Rows from block 8 of the audio encoder of a small contrastive audio-text model, named by matrix and row number. Rows with one number belong to one neuron. Each number is 128 + 32 x the weight over its row's rms, rounded and kept within 0 to 255. All counts start at 0. Numbers have three digits each.
After each neuron's rows are labels from the 100 clips, of 14976, where the neuron reaches its highest value: "strongest on" is what is common among them; "loudest band" is the band of the loudest frequency at the time of the peak. Only what is clearly more common there than usual is listed. The data: short read English sentences (LibriTTS-R). In brackets: how many of the 100.
# fc1: second MLP up (encoder.blocks.8.mlp.fc1.weight, 512x128), inputs 0-63
# fc2: second MLP down (encoder.blocks.8.mlp.fc2.weight, 128x512, transposed), outputs 0-63

fc1.364:135131152172143179114109145077104032090092106101104185192118076123118099135190139149138096184148117114122078187134110087140129117149142156143147154085181127116061123142148147129067116116154169
fc2.364:140155082096099130135145118137107211121097153131108086121117139157141131102116133148086092191104145121120123118131160156066110114150081108170077085158066105132210067055126132132177107144129062
strongest on: the word "was" (56)
loudest band: 250 to 500 Hz (28)

fc1.99:168137169146102117126141146076111073140151107160128121179087121062170108108133152185097096164134134140089128123166080127158173134110125149077146140133180157132110155142113097184180175121145096
fc2.99:129118141132160104150144146192140203157157118170160120059139081152130123109147082134086166132157180126154130085060072141126086108121095114154095138121091110133118124098136164069083091159092106
strongest on: the word "said" (54)
loudest band: 4000 to 8000 Hz (25)

fc1.486:089082136185136155184066150144151146184115140112125175158149158149116128161118196118133138207139150109094134150130118130140130090118094127124137084116156090094179077167120122123135176143115140
fc2.486:172108150178124123070189173139068103105099138100131133058111102096114157159142100155104097116130069137145116176114130198157133156118182167154154125187102190127089073205130142109119115125129133
strongest on: the word "she" (28)
loudest band: 2000 to 4000 Hz (29); 4000 to 8000 Hz (26)

fc1.267:071120107122105129127061118142158135076168137127119162142112098121071064141107160102131111188135149135078156138165121193107174082111113085088143142131076115133116145107129143081157113150122140
fc2.267:148123208133141135131187138108134120126087058173081119112172173107183174145106133096127150118147144115155096159111189108126098148166152111169137129104164129104164155130166123126151147192123074
strongest on: the word "he" (36); the word "she" (35); the word "said" (26)
loudest band: 250 to 500 Hz (30)

fc1.3:100136134076147096133140153137163125119107096114111152179163194160164114099183097155145158107144176046130103175110142105108094159135147158090158077134192157054104086117098083128116089156175096
fc2.3:109154150129156181092176123117133125125108112181161129132116112135047136078079129082073128108181077187134114106131147139112159110153119096128129208099128172168162141066137202204119136111114105
strongest on: the word "we" (26)
loudest band: 250 to 500 Hz (32)

fc1.111:114110159135136116173109193145115126155110125151114096213199161162180135104110039181104129149137140114110112174106086138130110076154097150136151123121118081146076108086047099145163203093136123
fc2.111:122140104121133104124126112112164106138176129166135201083055160107041150122133160096151125119185124159137135125161094135117149149115120106109143149169143178108162123205147195169127049155151121
strongest on: the word "you" (35); the word "yes" (32)
loudest band: 250 to 500 Hz (36)

fc1.26:061143129141123168160159101127127070130133100161159145143196126114146104122145137153091137107130148154082120126102102112187082089151148063129139042154106082115127115177154102126144123124186076
fc2.26:149103136053112074092109171110157150165089096143094119115086119067127151149149103099102160137141155088145140139161149105113157150142103211141133145051129127134087142125140158106129103175074094
strongest on: the word "is" (25)
loudest band: 250 to 500 Hz (33)

fc1.61:088120074111124139104194097098124172124176135150180090168144133110139145123176114169173107065143149162162112151141144088184197197120149127130162129157119106099109076163147184193094059173141106
fc2.61:064101120123118125073119129144108110132115130129104164091120156174118130086133207168127159095186111060150123080138133214105101060106169145120098155046161141121168144082114135082066131107141106
strongest on: the word "well" (35)
loudest band: 500 to 1000 Hz (45)

fc1.497:144149135123176105174115077153099146164140171088110106098104197140126152120138129173083112144163070152079166081102138145107142145087190170079151192123108134164115108090099033157127115128167101
fc2.497:166115147177159113142141100024170140147141093114110100118139047138115118092158160116140184145111069144148118146142160125157139159132102069158110107134127147086110181160133128093130171166117168
strongest on: the word "what" (25)
loudest band: 4000 to 8000 Hz (28)

fc1.219:121179140148161145110086187132116042121124105076140088159110073114106125141181184149110129159107152181102175100132106139090115122112133120147122122128082158081074086102144157156128134116161111
fc2.219:151105106154126126141158104148098203064088124134118190097145189154134110136110112119162095124151122127173058120108161111106117111151119170096140126154148158156170121155106106112159094145092146
strongest on: the word "said" (26)
loudest band: 4000 to 8000 Hz (45)

fc1.20:102162100088129134133146118159129113141132093125104133160099164154124118128130162133111173138092075083129060145120151073086149129129115125060128127155126114112111113200173133160129163135072054
fc2.20:177169135165142143119101192081125175150107175131165136117089153140110174100143070141164116129162183164141165108190053128119115123126120103129102152126162137108114156090149131155127124149153141
strongest on: the word "yes" (55)
loudest band: 250 to 500 Hz (32)

fc1.372:143126133099146131136101149097151205157168129050121141117123145127098164074179072125113099168074109122092147152161103105144139122148099146091137137170121081040049113161170125122123160154116161
fc2.372:063177142163137177105101091119084119181034138133134092140129154135122204137082147124174136161190149117152112128116124145154161145115132074182135161128172164147170161155122130104096051118154111
strongest on: the word "you" (35)
loudest band: 250 to 500 Hz (27)

fc1.260:148139171098108136108047112154131157112125089152054125139097098119120148148116149093100165110167126174103134167164142092163119117145076131148128110115107098106153079115092088100184134135155121
fc2.260:112201131124117130107168112160167109161163160115148146103166157178126145153083147097061072118118071118145194097115109099082124151106145156123188132194184133135116163133179107103127079202146109
strongest on: the word "he" (38); the word "you" (34)
loudest band: 250 to 500 Hz (31)

fc1.59:179161138177139112186091077168102085180153150172153145167157163154116117144161187181086150159119119117143132117146137113176118130158121128080083129110183149185172100188172199092173110182113146
fc2.59:090150146131171093095162132106155149121139102048113118130086096119123127129098092096154129116148083169082135148166127171127149118116149129170157098178123151065124168135068139133110163056119064
strongest on: the word "she" (50); the word "he" (39); the word "was" (34)
loudest band: 2000 to 4000 Hz (31)

fc1.192:206083118125161086125161118114140075158151133107119118082137068074042168158110112132097107138127169148112069065107114095142147158129100148146111133141098132140076104120152139151148087196133127
fc2.192:053155109123070111078093133139142148111133163091059147175080171124207133145102094120110133077154100164115150197140113159105128094107135118113114159133181143137156127161140085060139159079100139
strongest on: the word "you" (34)
loudest band: 250 to 500 Hz (30)

fc1.17:081132113162121115164101189155157203139136112106149128091133117142109158098110147116097169142159146103096085095075107080111171076143057118117177123089108142103079141144097144129169039151133068
fc2.17:136160173138125158061133101155152079125078125155137167132149168116115082106115148147120120121116068159143173128171120167147093164116123174152077134143130087153068142096124083107097156125167105
strongest on: the word "we" (38)
loudest band: 250 to 500 Hz (28)

fc1.235:151145146090121147133177085167092166150148108165092099099130053123111165117157123122105122122071151090181150084131149086157144121093073123088151121184097120095160129137140163093120147173136098
fc2.235:149104110184135050109079116130132146146083099120140190153114175115126103133094116180070127129146116205119150121123127143127142125145120152179179081096163161099075122190093119127107100087088124
strongest on: the word "he" (40); the word "was" (25)
loudest band: 250 to 500 Hz (28)

fc1.266:155187103121133139116151116139182067154125126091088125146054100177144131182089147080146172163168161107162134121116138134112092197149137144147126151113107116078176100100189150162102125149153159
fc2.266:143148098160121125189114160157106171113068168126176135120147073129100125069119079189148090168033083124093120121079072155151130087119144143137103109136115159197114125153133131085122165125090116
strongest on: the word "said" (74)
loudest band: 4000 to 8000 Hz (29)

fc1.82:207146096114139120133119124140130163160140146192132141115086116135065070114189092096142129103128183146099140100103145144123141145134151098154118092120127175107127084100121099122142093096110136
fc2.82:071079164116127129156136150124140092083139127097084165154131147136176191127076122127124152150132120137154061180094098132123105142142123098097154157170111110117145155142178099151131156164090099
strongest on: the word "said" (39); the word "he" (31)
loudest band: 250 to 500 Hz (31)

fc1.313:079111094136093127141099120045124161158187163159094093084130121129127116153098105137112156117150148120105062069090105101142115164119055179113152093174122098153083113166124062149094140138160106
fc2.313:155169158097120146075170174158154144149097140110141161143136168093103126162149141188146115104138101140172139136150110192150115096165151072148158158095157156049143154103113111084143110177086143
strongest on: the word "and" (39)
loudest band: 250 to 500 Hz (27)

fc1.423:101136210140197151141115106073103173117125152158089117101156156142131156118164107146100134160245114155161108160095132169163164117110156078068093140097185109068143081160172140075116108130163134
fc2.423:165068090130138150123074103179132129145123078154138182138132107161139092148059136040145131131045054119125127144140102080100092106102135159114138149160117122120166143054142124191187168127074146
strongest on: the word "i" (48); the word "we" (26)
loudest band: 250 to 500 Hz (26)

fc1.377:075128121132123172076119128097082152147153089142123110153161116125092099159140108124117187142143132123117102169161189158141111069145139110104105114102113164186145093116097137086113136115129131
fc2.377:095144216106131081102112213168168123083126071169125085102094114143160154112164187100144112120119134137145156116146115125108136146067141142158140093164102072117156156142087100139114137123144107
strongest on: the word "the" (60); the word "a" (32); the word "of" (26)
loudest band: 250 to 500 Hz (27)

fc1.105:133122143174157205106154084078149084155091131119105183142125102178127120135183126135129129104132154087095164140129101105100156153132143165150156103112084171188119160076138176182034098129075125
fc2.105:122119083139131113139109176147055126123142131118105071142126197115167145101138152122115090212140136142140117147170184118114157131130121039122143191090133146089127128102095128124154195094169128
strongest on: the word "what" (40); the word "is" (29)
loudest band: 250 to 500 Hz (34)

fc1.43:109085093157170105182136076139103175187166124151122133153139167146136129128029145120152138105119131125096146131156123157134135107115152101096182117118104064120155125146138107120072131178059148
fc2.43:128124149137119137056077140103127098096122107091136161122119135081147150127172139089100074157140142169126162159073127111109112097151079195132124151123098112133113089153108122117155105135160146
strongest on: the word "it" (45); the word "is" (36)
loudest band: 250 to 500 Hz (27)

fc1.46:152125091205115139128149128070150127106124143092152173110149138159175155172177135152118174131122110137110063083135130161119131156162115156147134210166136128098147149183170143135087151116150120
fc2.46:111164131090157148119068151175122119174160111171185109120140137196112144152115117095131061130141143124204169206140116092147078115108129072124170104127141122095167129113068123121178097137170109
strongest on: the word "what" (25)
loudest band: 250 to 500 Hz (30)

fc1.300:124107068148093152161147131129076114081071074108116110156142198102219106126115129211114125107124125089136120131061160123104100134124161090136132128163122148148144115151137142171131123076083063
fc2.300:137141148082194111091098090134153141161160141169115155102088146155032129111156112052120120124126190183138150086174122113132159121111091159118093102129082099105125105076125153100106065225141127
strongest on: the word "was" (33)
loudest band: 250 to 500 Hz (29)

fc1.490:169129127153167198106116110169119191176131112126228143130156101139126143140139092190135088143132108115156188146058114147172191145117133165102092171105153153115102090147141118107134156148141139
fc2.490:098142140149107048141142131109106119045129147152105148134131166108097099157088157074154149128140121164133113131126143149148127115161132095155194144152134086121146171143073130093135134191137150
strongest on: the word "i" (43); the word "and" (38)
loudest band: 250 to 500 Hz (26)

fc1.458:177098169108082158224172117130098134107090129110124139106155144134074108148179119155114133141141114179093105110080122101156139114162229151115203104176139088095172102166149155157121123088205196
fc2.458:113174097201157066049114121138143075117090111120125140161137082090161120119130089129147148064030091118108116157152113154119086120104035138114104147078109160121092118098102123129107128131106070
strongest on: the word "was" (32)
loudest band: 250 to 500 Hz (26)

fc1.1:153177095149131107143073160112088078103105067119117075176107152161121113103135092098081138153138132135124167152111180085131120101141174143081135201134168189122118110091092132094165173157093095
fc2.1:155056111111218152171198086167136171136129166180164133120173109108081128135099127127159120150148166176105131121082136146114133142178081102115132092130095102071065119111179157117115113148170111
strongest on: the word "we" (63)
loudest band: 250 to 500 Hz (43)

fc1.187:157152115113130102164147179106163103105135122122086138084164130129086157132159168155140150141183136149139163152197098140217063138132161154086166136187114165142109158083171121112115140113143156
fc2.187:094076116085129160094123142129104095132088123131110113107106123119089073083079119109147109118173116133073134095105195148118109132110087144192159106110156110089154076150088174059092103143106153
strongest on: the word "you" (42)
loudest band: 250 to 500 Hz (27)

fc1.308:108109140100100133106113125124107146129171075100186147146093178148115117117151058160135117129141119113112145160198167147174154080082127150159150102122131139114098091068168174133125147151060151
fc2.308:086159135142139133146112156155159143181113113167103104121107122175137120138128141088114158198148128096118116090073118154116158124156171111057088105111116144111109202229133140129103144141176053
strongest on: voice: male (72)
loudest band: 250 to 500 Hz (31)

fc1.478:123146213151159110112102107089106108093178151099137063110150095080144166105181142163118161120104090125137117096070088141122098123139105184078108154149080105053101099117081130119140182127103117
fc2.478:162133062170124065131107158136138132092084112094120125113106116128122170104084150105133090145100141111143156106165079149113104120131093090134132122112132133144154155137129105144220099098116119
strongest on: the word "said" (26)
loudest band: 4000 to 8000 Hz (37)

fc1.4:100158177172135070083119071144115090087135072113085112171129161139148149100145149156130063142121136126159134124064070156123147104187113117095157127138156104148104099103157126160163101086086121
fc2.4:123149069117136112133153161135185160166071199124163169121128165153148161134158090137118158097126139166148124118145183103182139123095119164116095107151182123128148164133123143098095157167178155
strongest on: the word "the" (62)
loudest band: 250 to 500 Hz (26)

fc1.349:106087111134120173162109126110144068126160128103127149092083138098153173136089156139160167092181090131155099152079133125145127161141125072129178138059120134127148130130194192157100103132129099
fc2.349:148120112154178112144211103094123155151121137121152122158180116130095061100148141176106096116125118122138126110174123128118160106186112131094127097158090113095123122069165105088184167134102128
strongest on: the word "well" (31)
loudest band: 500 to 1000 Hz (36)

fc1.80:123159182134107090144092169141131123147148121136136114102141143132126107156098111154112135101147180121047167103123159145133140176136162119082097129149110119079118089093138143082133134079115134
fc2.80:120116131101085136107112098175146135122123140196083126120124142150089147161095148131104179133168108169191104166092107108148131134129093119142122137132130189157119092176175076108122102165138107
strongest on: the word "you" (46)
loudest band: 250 to 500 Hz (30)

fc1.243:161103102128128164130171134196175123102110091118084100109111140172088202135218077139073166164144120162119133125110102150195155144138169125198095160134108133124124109114134174077131103082154129
fc2.243:111180164134130085108090090071081096145139145163125121117141130146137120141069112130164086088163073100154115119121114081066134050149111169072144102142119167098127155163107096126086098113094131
strongest on: the word "i" (67)
loudest band: 500 to 1000 Hz (25)

fc1.97:096143059099150165132107119144129133181085090131141175121096159177096167095139157126126194000121113143111132149098130122148123149134153137124170063133090157134118121137155185136137151179103127
fc2.97:091124147157058140053093148089117163105087143155139118124128125121157059082107120139121126181158082124142154189172107116117136142148109172160125105113189128108122130120130152137115133174189154
strongest on: the word "it" (33); the word "we" (28); the word "was" (25)
loudest band: 250 to 500 Hz (30)

fc1.350:115134127130133112191098135079111118122177097119069132119124177095115136106073180178146158190082134092119138105101131108157146180154101146126131134150068178160110061134084174167210126158160153
fc2.350:132097200146135122139115116147179105161070125153116118132159108151105132124142124101138139107182175164168071104120104155112098118148142099111033149178141160134125126134155154149094125100113166
strongest on: the word "was" (39)
loudest band: 250 to 500 Hz (28)

fc1.304:081179138077131127123103169121097154160103085152101133132144181158153192130143051065141122119109098096108058080088116156069167107072143127155152162137119069158139117090133130111105125127123116
fc2.304:118109144148149083111136139139104083074155164098134086124062100104137159163173185155084111155155088093133133193176124098138109121163172133057112074143173163093145109200114083131106131129102100
strongest on: the word "i" (45)
loudest band: 250 to 500 Hz (26)

fc1.94:160108135164129133127113111125125150130153099131096132106117126086129148174101112172130146089161097171172123185129096133126148082087126138134171124140130145146185065136156203124156092087117133
fc2.94:153082113102138119100102117148139121133137145092153132120099130112127097110159128108157128185065116126123204078123143118135075151161146164116085086135086114122117164116145138170177136129107081
strongest on: the word "is" (31)
loudest band: 250 to 500 Hz (32)

fc1.245:125109138114143144072092112085143111084113173126180095085124155149160131118202079165111160110143116152147139133114153160115149076119025147154152143128114077127133130078165098143146108154176108
fc2.245:144139155132163125165093103135105144105102175121099086116134088137116139159156153179094101181118166108119157118157109136151102127105144151111103060092124150083149114154118062115139108140122072
strongest on: the word "said" (29)
loudest band: 4000 to 8000 Hz (37)

fc1.507:175137146144070126180099128237188139122145177121134108124125073136164135118108154132142081141103120105068122112084117187119150074164148154100133174112088149109193120133107097114168131115089126
fc2.507:107135147133181182151133121100071116161146068180097152071174195137104090128119135139139196093093145111144167111141144107176117119091111106162107086134139133121058099147114095114137185121138143
strongest on: the word "she" (44); the word "was" (29); the word "he" (29)
loudest band: 2000 to 4000 Hz (31)

fc1.341:156111157142131152158209116131125172091194117131125087114089130116074124141145152104188147112173151160139157139177123163094153095105165103123186140137143098133181120104098136123122087122091128
fc2.341:101130133117145095106131160108177032090077140132149142118130099134183132139116122111106163175097091118107123141101128110133117153105083179134163118130131128162120166120175088100131142134144178
strongest on: the word "said" (38)
loudest band: 500 to 1000 Hz (25)

fc1.493:139166083128162110126188139125099130161149106158156155119121019125158129117083175143098154139088144135163128122065126143103136117105185116169119115165158154131155135126111166121177102125135117
fc2.493:100102148145099079121142164130165106155162098191104110098120208164136127189153075125116127092175137135147110161167127154103167154155091150116161100084134090150141143115137092126119114151113130
strongest on: the word "you" (49)
loudest band: 250 to 500 Hz (34)