Rows from block 8 of the audio encoder, named by matrix and row number. Rows with one number belong to one neuron. Each number is 500 + 25 x the weight over its row's rms, rounded and kept within 0 to 999. All counts start at 0. Numbers have three digits each. After the name is the row's rms in percent of the matrix's.
# fc1: second MLP up (encoder.blocks.8.mlp.fc1.weight, 512x128), inputs 0-63
# fc2: second MLP down (encoder.blocks.8.mlp.fc2.weight, 128x512, transposed), outputs 0-63
fc1.287 106:519466532500466452513511498478489502475517536492509458470508466522468492472561505475503482464489518499527488503516447524514510501439464517489472454452520515514503496474503525518489460489494462
fc2.287 107:448521467525545482514475502496556491500491502501491515546494489448506479483468508511535537563499501519489444484520540515483503511557503514483510547527449506514519549502485509486501467475489510
fc1.288 100:476488504525495532547510481481491481523482486483501490493514495502515530481494484521476508528548467512525527467476466533549495553499485481454493508501483506491549498519547512483489479490479466
fc2.288 093:507484522486486525501510486520511520498496541515485505467501474484493464527474508485477508458466528451480546507530474508488484459497519520517517472476498512480459474441514468512484477498511502
fc1.289 092:513495503505541511538478509500565506544490491512507487514497507502512515523486469510545500517436496494492460528493547444499484505500505474511509499525506450505539478456527512507488500495513533
fc2.289 098:449494465490476468494459523459486549481484499484553547512490476507495493482488504491489517466538522518490543460536454544517452498514484503491528492470530520458471489515474480502513478547521474
fc1.290 102:562509524484529541496510493464506503539506490538534518501479521449527540473497502461536509488542524483484518460510501498492494468443493509473475525504495495532488499460512491457478505455485458
fc2.290 111:466548476483487469518512507529493457454475523495521474485532478520474443485517508518490490522475462527500453523497491485516496548545483478499519500479502486459509491526466500506527475536481535
fc1.291 105:514508526491534539469523511459538512508481496469500538529478513495507532493510501519489483504480492511508535560538501452492527474502504495516501513481476524546508531513536501500546496506466532
fc2.291 100:497524515519439504499498496531477476463518509499538470449470476483530513489517468500494473489502466460470497469467498495550468476501470546486521497496507471458479499512526461474505516485491480
fc1.292 101:513523518463512520520495509472503520559483501471505498527475501512542515507480543519468541499522478507464482501481522506535499509528529532517489475518496481515529489496513513476501522524485481
fc2.292 095:434458501529495495484512513512504476455495487527465501453542502509522506470482438475522465505503514473532509509513500496455493499519505489487506522492515527537459519485527476495483467533526485
fc1.293 107:495496504468533503509494476453542443503485471493460471511508514494455510497491529491495484486522492490519484463540491479544508475544507489490461498546496523462521493466473532532544490507517477
fc2.293 103:493509511540471478457488494525497558524518525509534516493505479470546531455498473535490516504477549490456526532482512496473494493478478519537509515486527467507465492513507478508459502499478485
fc1.294 112:528517514559562490481491499510519520504538499556468488478501544498469507426485552486560514512490516501485476492543517509486469494533500494518493486495535485487526476480462480466526526545510517
fc2.294 106:514501501460471501539548488471473500486505508521543508531494459524507506527491474519482489528547492510506502520448506535469555527458489505478532475520509514517516507529514507530477474489483491
fc1.295 100:519465489499520527498453528481480531519526483554521498524502466512466493446491531537488511472499488475474566498480494448486512507494510497505504500517548542499531487517490496494466508502514467
fc2.295 100:483475532517539482487495469484509497505458506485457492506516511446509477508530480476501520499539518532505464527537525521529462504543508489502475526500487472498506499484523491492525510445504507
fc1.296 095:524491529485468485518454476498492495502510491527492463501524522539513495479482487516481538469530471517490535496489509513526564536492563543534539544540481520530491482529497552515531484502491500
fc2.296 087:506476505505563502505522468497494464505478510485531538476481491515502509508524467525508498513479482507485508516497477534499503508523495507481466464486541480470498508498540449500450528516490500
fc1.297 104:564434480533524480492524494473477485490500512524504498519493434554511501512499466514539495456507497482519521451489498509527504499541473507526488490531515487497516505475464496531504512519506505
fc2.297 107:480529528498459514517475493496494515517489505443496514474525522410508488517492500503450518497500491501463515537495478470474482503503555449478534490479469482530480499506539488508495501505527475
fc1.298 095:566488512494494560505507482462515497488505463509506527478450513510482457500480492464474488488484506506505533478438550542466508488522488471498510508529505530461527529492489467468486553480514475
fc2.298 103:510513488472512442477462475540464505512509492488490477536534479521560524515535496512534498495530491537454467500499491484494480449463449488531516481494497450547493502524539468511487477535515491
fc1.299 088:480514547475478536509508519540503500474542524520501457518465502462499551455523493573503487481478506504497542485465499483481455470458478517468494498508475508491499500555528502505504497511519502
fc2.299 088:529498455508510503502480501496474503525480479489510483496561504518479496536493530439500482513520525521533495507533469466514531519524506473523496503509515518476465476433509490493499477489466506
fc1.301 089:505481523491447454502524470535488502507526465484482486551521491542499509500490473502563517497513441484510467512494487510503470469481481519488511486558528493437463557485513514476525499540534492
fc2.301 093:508508503474510533448488547495540526524517532506509538494489446467470524488490512543500464487513536488498528476513510489536564521492506488509478473473526493555512466541506478546470499494474445
fc1.302 092:511535530492552537496456503480501508514522562459495482511492527524483523538521477539494497494547485500486489503469510509500498481514490523474520521511477491511531451467520518479514486488475521
fc2.302 087:481501498542470490503519497513514533510481488526477490484480492481493488455467483477523482490465499477529502463526500523480482518541506492516484507520504537495484513485478494509498511507484488
fc1.303 105:487487493546517521521526523487511478540479516560456454495546470496466516531484510499528533506477498479567514515484493471499495494512507480513517508502456494539531483488524460497545505481487493
fc2.303 099:501515522472475488511490464498524494503500480446514511493494515508516503502540492511443487500526505497449477493463511489508504480506508515485442505504579492506472562499478513517487495498483495
fc1.305 095:548479504506516491434495485491530498466441515503512507491483498465447501494495494494485539499474502507518484519492563478503504554473485501479516499517523490515501490494502495510538493507499504
fc2.305 106:480485481496470494526543522518485466504570429474485479536490481509516456511483533491494483488521480498471521495479468489466457448500463517556476462488478484489486530527500526483502481489518500
fc1.306 103:534490510493458475533467482495455475482526459507513461479545487498521540487482519548475510537535491489501505446498475489512458523485460518491552504471469476515493513501492545503501552488484476
fc2.306 096:482492518497550476488505506529541530488504486484493472498463485505471468505495494465538458477508504495506545532481541471470520457535566474481479502535501512461495496500492468507511458525495516
fc1.307 091:502499452515478489487518465500505506512516444516480475519448438536570522463482555530503502514488483485515517506471531508485552500506511465479478519507488508499545501497499478505514512487508507
fc2.307 103:497515506495473514516517559512496511491468523505530547488523539468430497541512454487475535496486516546479498489509487464524501494513503529508524448502503526525443508497508536481515479505497477
fc1.309 091:511456465518495489513493516510548538527508519463467518506455498510552459531512516474470509480506500515506518530505483481452518536497518508519509551467485511521472480501483478533527517503478500
fc2.309 082:485526504493511508486489482494487500481498517546553484477543485496464528472549493526525495498480545478493449479477510528546470486534491472461511511547483483455502527493512498486489489492533459
fc1.310 091:516468519518510465470551496472511482514512500506475493567495502471491497507499496525524550494470496500486457525511502478505495542458488490458501454503556488503464525489477505543551517502546514
fc2.310 104:459540523488520518550490514515522531483489519483504515499517505506520517533466487491540495508529526480515547490482554523472530478525473520549577518503481525479517518517518496497503502479483497
fc1.311 096:528522492506535476458509479459539486491463503521509501518502519523529540476500534536525519451500535464496530465516523507537455522509497508507523537497494545503531548482473518492525468489503500
fc2.311 108:469517500536493524518487531529515512510541491488503508497500506520485477506490496490508500515541480534483484519524501501492532477483516506464461475494526491511487450464487463526488531475498470
fc1.312 110:477469491495492509502509513530496449538539522488470484501501527487504508488505507489510454445491512485532498476495519497465545462450511483483495455473561487533527507492556487513471525487517468
fc2.312 104:484501570487512507508475499476510515527498495457520532453520480523483534503501480517503467484522525509461471501471486475543485523555472530488505522497458523486477500507431547528520494501490494
fc1.314 111:499522503505540527504512486504517527467478512517541521474491460466499455511494506463516480500488484526539494572497550496470518519506492530489430546493495525508507521508461514527508533527504480
fc2.314 102:511485491520464475467526496499505472492542493505453450509516507500491565526536499537508518520505507479431487440496453543528513525504492490512508466484519503514506490492537505497497462465498510
fc1.315 103:546514561502536522477495496516497475483512515534509509482534466508437496474499480508501508515545506508475502497495480520509461506478531491491517508506496481478504504493521540513502520487510511
fc2.315 111:498487473503461489524537483496486464485442491503478511516474526503523468471461521499506477481480459514523484510492498493504528485543538513500496494452511486526487487499509464477512471489520500
fc1.316 086:499533504553499507489521528517516463484474575505465481532544533502471497490462534496525463511464504544518454500441521476549503510497514554457482506490495498482499496480494535500493525486513527
fc2.316 094:471504529447528494528496455472474543493520455468537531532506511534500505516505472520507498510488538443488501504563495513514518486525511501549513496531488487486526466493459483483499489514503494
fc1.317 100:485503506487453526484465543557469519517497523511523498528457529528495467474518508516470496494545489497493553519522515480504470497503493533491470510488531508564510502464493481502463523473498490
fc2.317 102:484514488486581501520568484461500480505474472521484486499554480502466552492507492460543489517502548506494468467506484491469533480520523483510540515519490483447534456532539504498513516479517536
fc1.318 086:523489516497474538522499531496479486500489529494513502479489470474503575488474499497509513455499542467526476455468524494516516497501481540509486458502541506474516524462497491489484509495455456
fc2.318 088:484530502452507443501457504527484514500494492511486513483483497499467458454502524483483489518505472520467493528540468504478486497491513473491508513511474508524481452526503486554512473510512494
fc1.319 105:518458479482495499535522535486503523501524520461511486513487512519479529484485518470469515484473532480503519465494469434569488485509485487513496477449465514520517466473490481499497476496463512
fc2.319 102:481474536501510450470504511521523515516496506527518549484522495496456455492502481527564511512510472475478477526485533492439521498481501471496542523524511509479478533478503504473472544508498474
fc1.320 093:441514462472507503482504517534494500494452516546539492489482500483499467546554480481488504484528523480534479486491505491455497500471491529516496517457475535511503488494502502464436497516511523
fc2.320 096:536479508538501511531511500487475482477516535484479496533518518489515531522502495541488500494474449505528496478518516517530485525499459474443442444544517479498505494501493469533517528499484483
fc1.321 118:508511552516467518505482492534516489470539533483516462509424464521511464519509493497526494492504529505507481470490484465509522456513487490483510506557496480465478493491550521508510518479499492
fc2.321 101:535549456520521508505513512485512485526458468512498491494576526490488515504484542514466482517525533494482529479489505500455475522521519436516496530480492468509509519474500462496485491510514483
fc1.322 103:513462546479488511504514510483466491499538510485488509476463507494503494479491486509502490496526490526489507488482455461506565469515561473497526522529510443475497517480540499519471485487501456
fc2.322 100:512494488516520506500468496503512478509484483477482503537511511536503503470524518526538493521500467469527479509514530521454457524500467548519469505487433543499512521496456489492484536488486541
fc1.323 104:504497500485527499494473537509459526482486485498502479535505528538556504509479578492480505514520479435540545517490489470510506503498520484511477487511513546536551501484523499500514511488511499
fc2.323 106:515507526530496473538497463494505500532529495488509521480510440463431510515504454483519491493464509524465495490521488570498508508484494511494525543511454480478456508502486518523492484494485526
fc1.324 081:503514487521478494508525507489491453529528523479519503516509521502469539558506505494487459505536529519464524499466469520510459532470527515489514489443498465493494483477503513514459472492510476
fc2.324 076:540498536518505530476478521501524556501488484521477483461516470512525487508509511524505538501485506490523494503496517464504540481529492504492502488502491521508485526526493445477558544518487502
fc1.325 091:552457514480511483471491503485457504536471474512493453506423505518500452501474527513472446487540496444476487501512465460514469498498509489506485517463448502491488521480519544499520492514544481
fc2.325 087:467514478483463545547506507487520506497546509487495540548532532484497541485505446491519528497450505494538506498496527507487463480494519486506493493536506488529501436506508471496487550528492497
fc1.326 089:526510503508555502485481515503544480530476502488568459530489510466466493532473534515479474471519530494489520481497487517489545508500490534519487530512508503519492494433454459511452477500513470
fc2.326 092:487501500477452504551541494468453552439470516510451502497533511482516495479510500507525505529509466500519494528503504488536480501490523494495522500505479537453542513518505541460520521460499489
fc1.327 106:483541499491515475492476455486524504475483534506507489489503537480453474498529494450506440512454484523517504499504502485464458485505465483456471492501540483506517524512539491493517507562529501
fc2.327 106:516468541539480545514508510495480495486515486474488535557500490486499524504481530545511545476531478474500530483488505507541543515521537517561519518517477503499499455478465495528486517439458501
fc1.328 094:487516498518506539485495502551499507486489510498502489518509551481511474488470495516519514468443481548450483461475483525486475486520530521493482465493503487452485491474493526471473469495457505
fc2.328 105:543463491465480491477512483468495493476517489460515487501470464490484499508520534497496482530514517461513532526521532482492539549478471499518477521552476518501521502541482500528550525536492505
fc1.329 095:510506519461497463439517480500481508491535472500485502557485529536487505506507523522510492524488529486492464503466469484488492457493485485516465521509496560488504458470447505485525498497468457
fc2.329 099:462518504508559519547528530528503487482483525464475524498477482461501491469464471444508550472490470492522516495475530494444498499525523510500508478523505456500498493523524483480489509501470531
fc1.330 110:509496507542506471497482493456502476521500511471516512483477454505520485491476547476490491480505508525534509482503489512496475449526503467497516510432458525544455435484487512471522529497507497
fc2.330 117:525518480454489524493503512524500472481502519513454512523481538510467511482530491523484542526489503497477482493501493493487523518466492556488487495518502464443511543485494449532480461482469507
fc1.331 109:505490528474500515517512526536516498531492511480515499519558494481482494491517521491500501497524524522533513446487488470525554491467468511569519577504492496492544480503511495517494500513490473
fc2.331 108:495532489539468486481489488480498525497522499513498505446444536472523514521503488544518485506562518505462486515510494526526476486526495508426467465503467497527479535491478478478516473468489509
fc1.332 111:483505482525500485491474446485491502506494480490531528445519487476532509530484507507513527518544459504528474499515504536542523497516534471470521480502459469504495489486485533548484526494479474
fc2.332 119:508460516529542522468539508483517504511527518521558479505456508538496497516494504544518485486498494494502506531536510476517533467501521513481469551469525504497460447538498471515470515557500523
fc1.333 109:502480501465468513504484461526478501523506490511489486508520517491503515517511483463498488453544487512495486489519479471494504485480483526489561553511479474442492519494524552462470565539503459
fc2.333 100:500493504493536510532515508496522489463546509498544489484444503527491534482465506509465493558493464452513531498522482480542474485486483496453513545505500530502533484485531469506525481519500479
fc1.334 095:518472520522508521469505517534485513461463488520501464501496527540540488493495463470504558467506553471496490494478518516519485497538499444478506540507490515553472483492479484533514504479532504
fc2.334 093:525482474491495502476491499459507503558513510491520541532480510469493474505489544492514514532510472533475528517503501477460494442497540508498523490514471472465514521467549510461438506498522515
fc1.335 088:505458482475514488491528432494497503495502541510498526475528523492490496464523502491496511496494499549487468464510487535478515477511452519485541512530466499485497514486497512521523528478544509
fc2.335 099:462521497490521505516469553520501508511547477521549471487473497487506510532506510534529503527521515497509515533518515501517503481496523475486469507452506499510523502532496502467438499532464460
fc1.336 114:518468566514497536494496485533517529492476476499506457527480468508523531511506489557522512441522515499488483514482532472494496483475487480487509501513460495521502454494519492488459545488494517
fc2.336 105:444534470493487485496499524487483468506484462501519512501513500521453487492504460424492463539503478499502523500509478474488503528492467504501481485482511495478470530482477469493511471520506454
fc1.337 099:526471461511514499487496524471493515504465498520502525492511491527490529479469466471518462501539506474498458519467530498545497458527502542521558464480506522527488510486522483486502515493566494
fc2.337 093:484488503482488506484502495507510470488520506467490494497477474471506445506508483470433517469513482528541565526480484499501535526463521509492474512503492479509531449467481495528468494519498510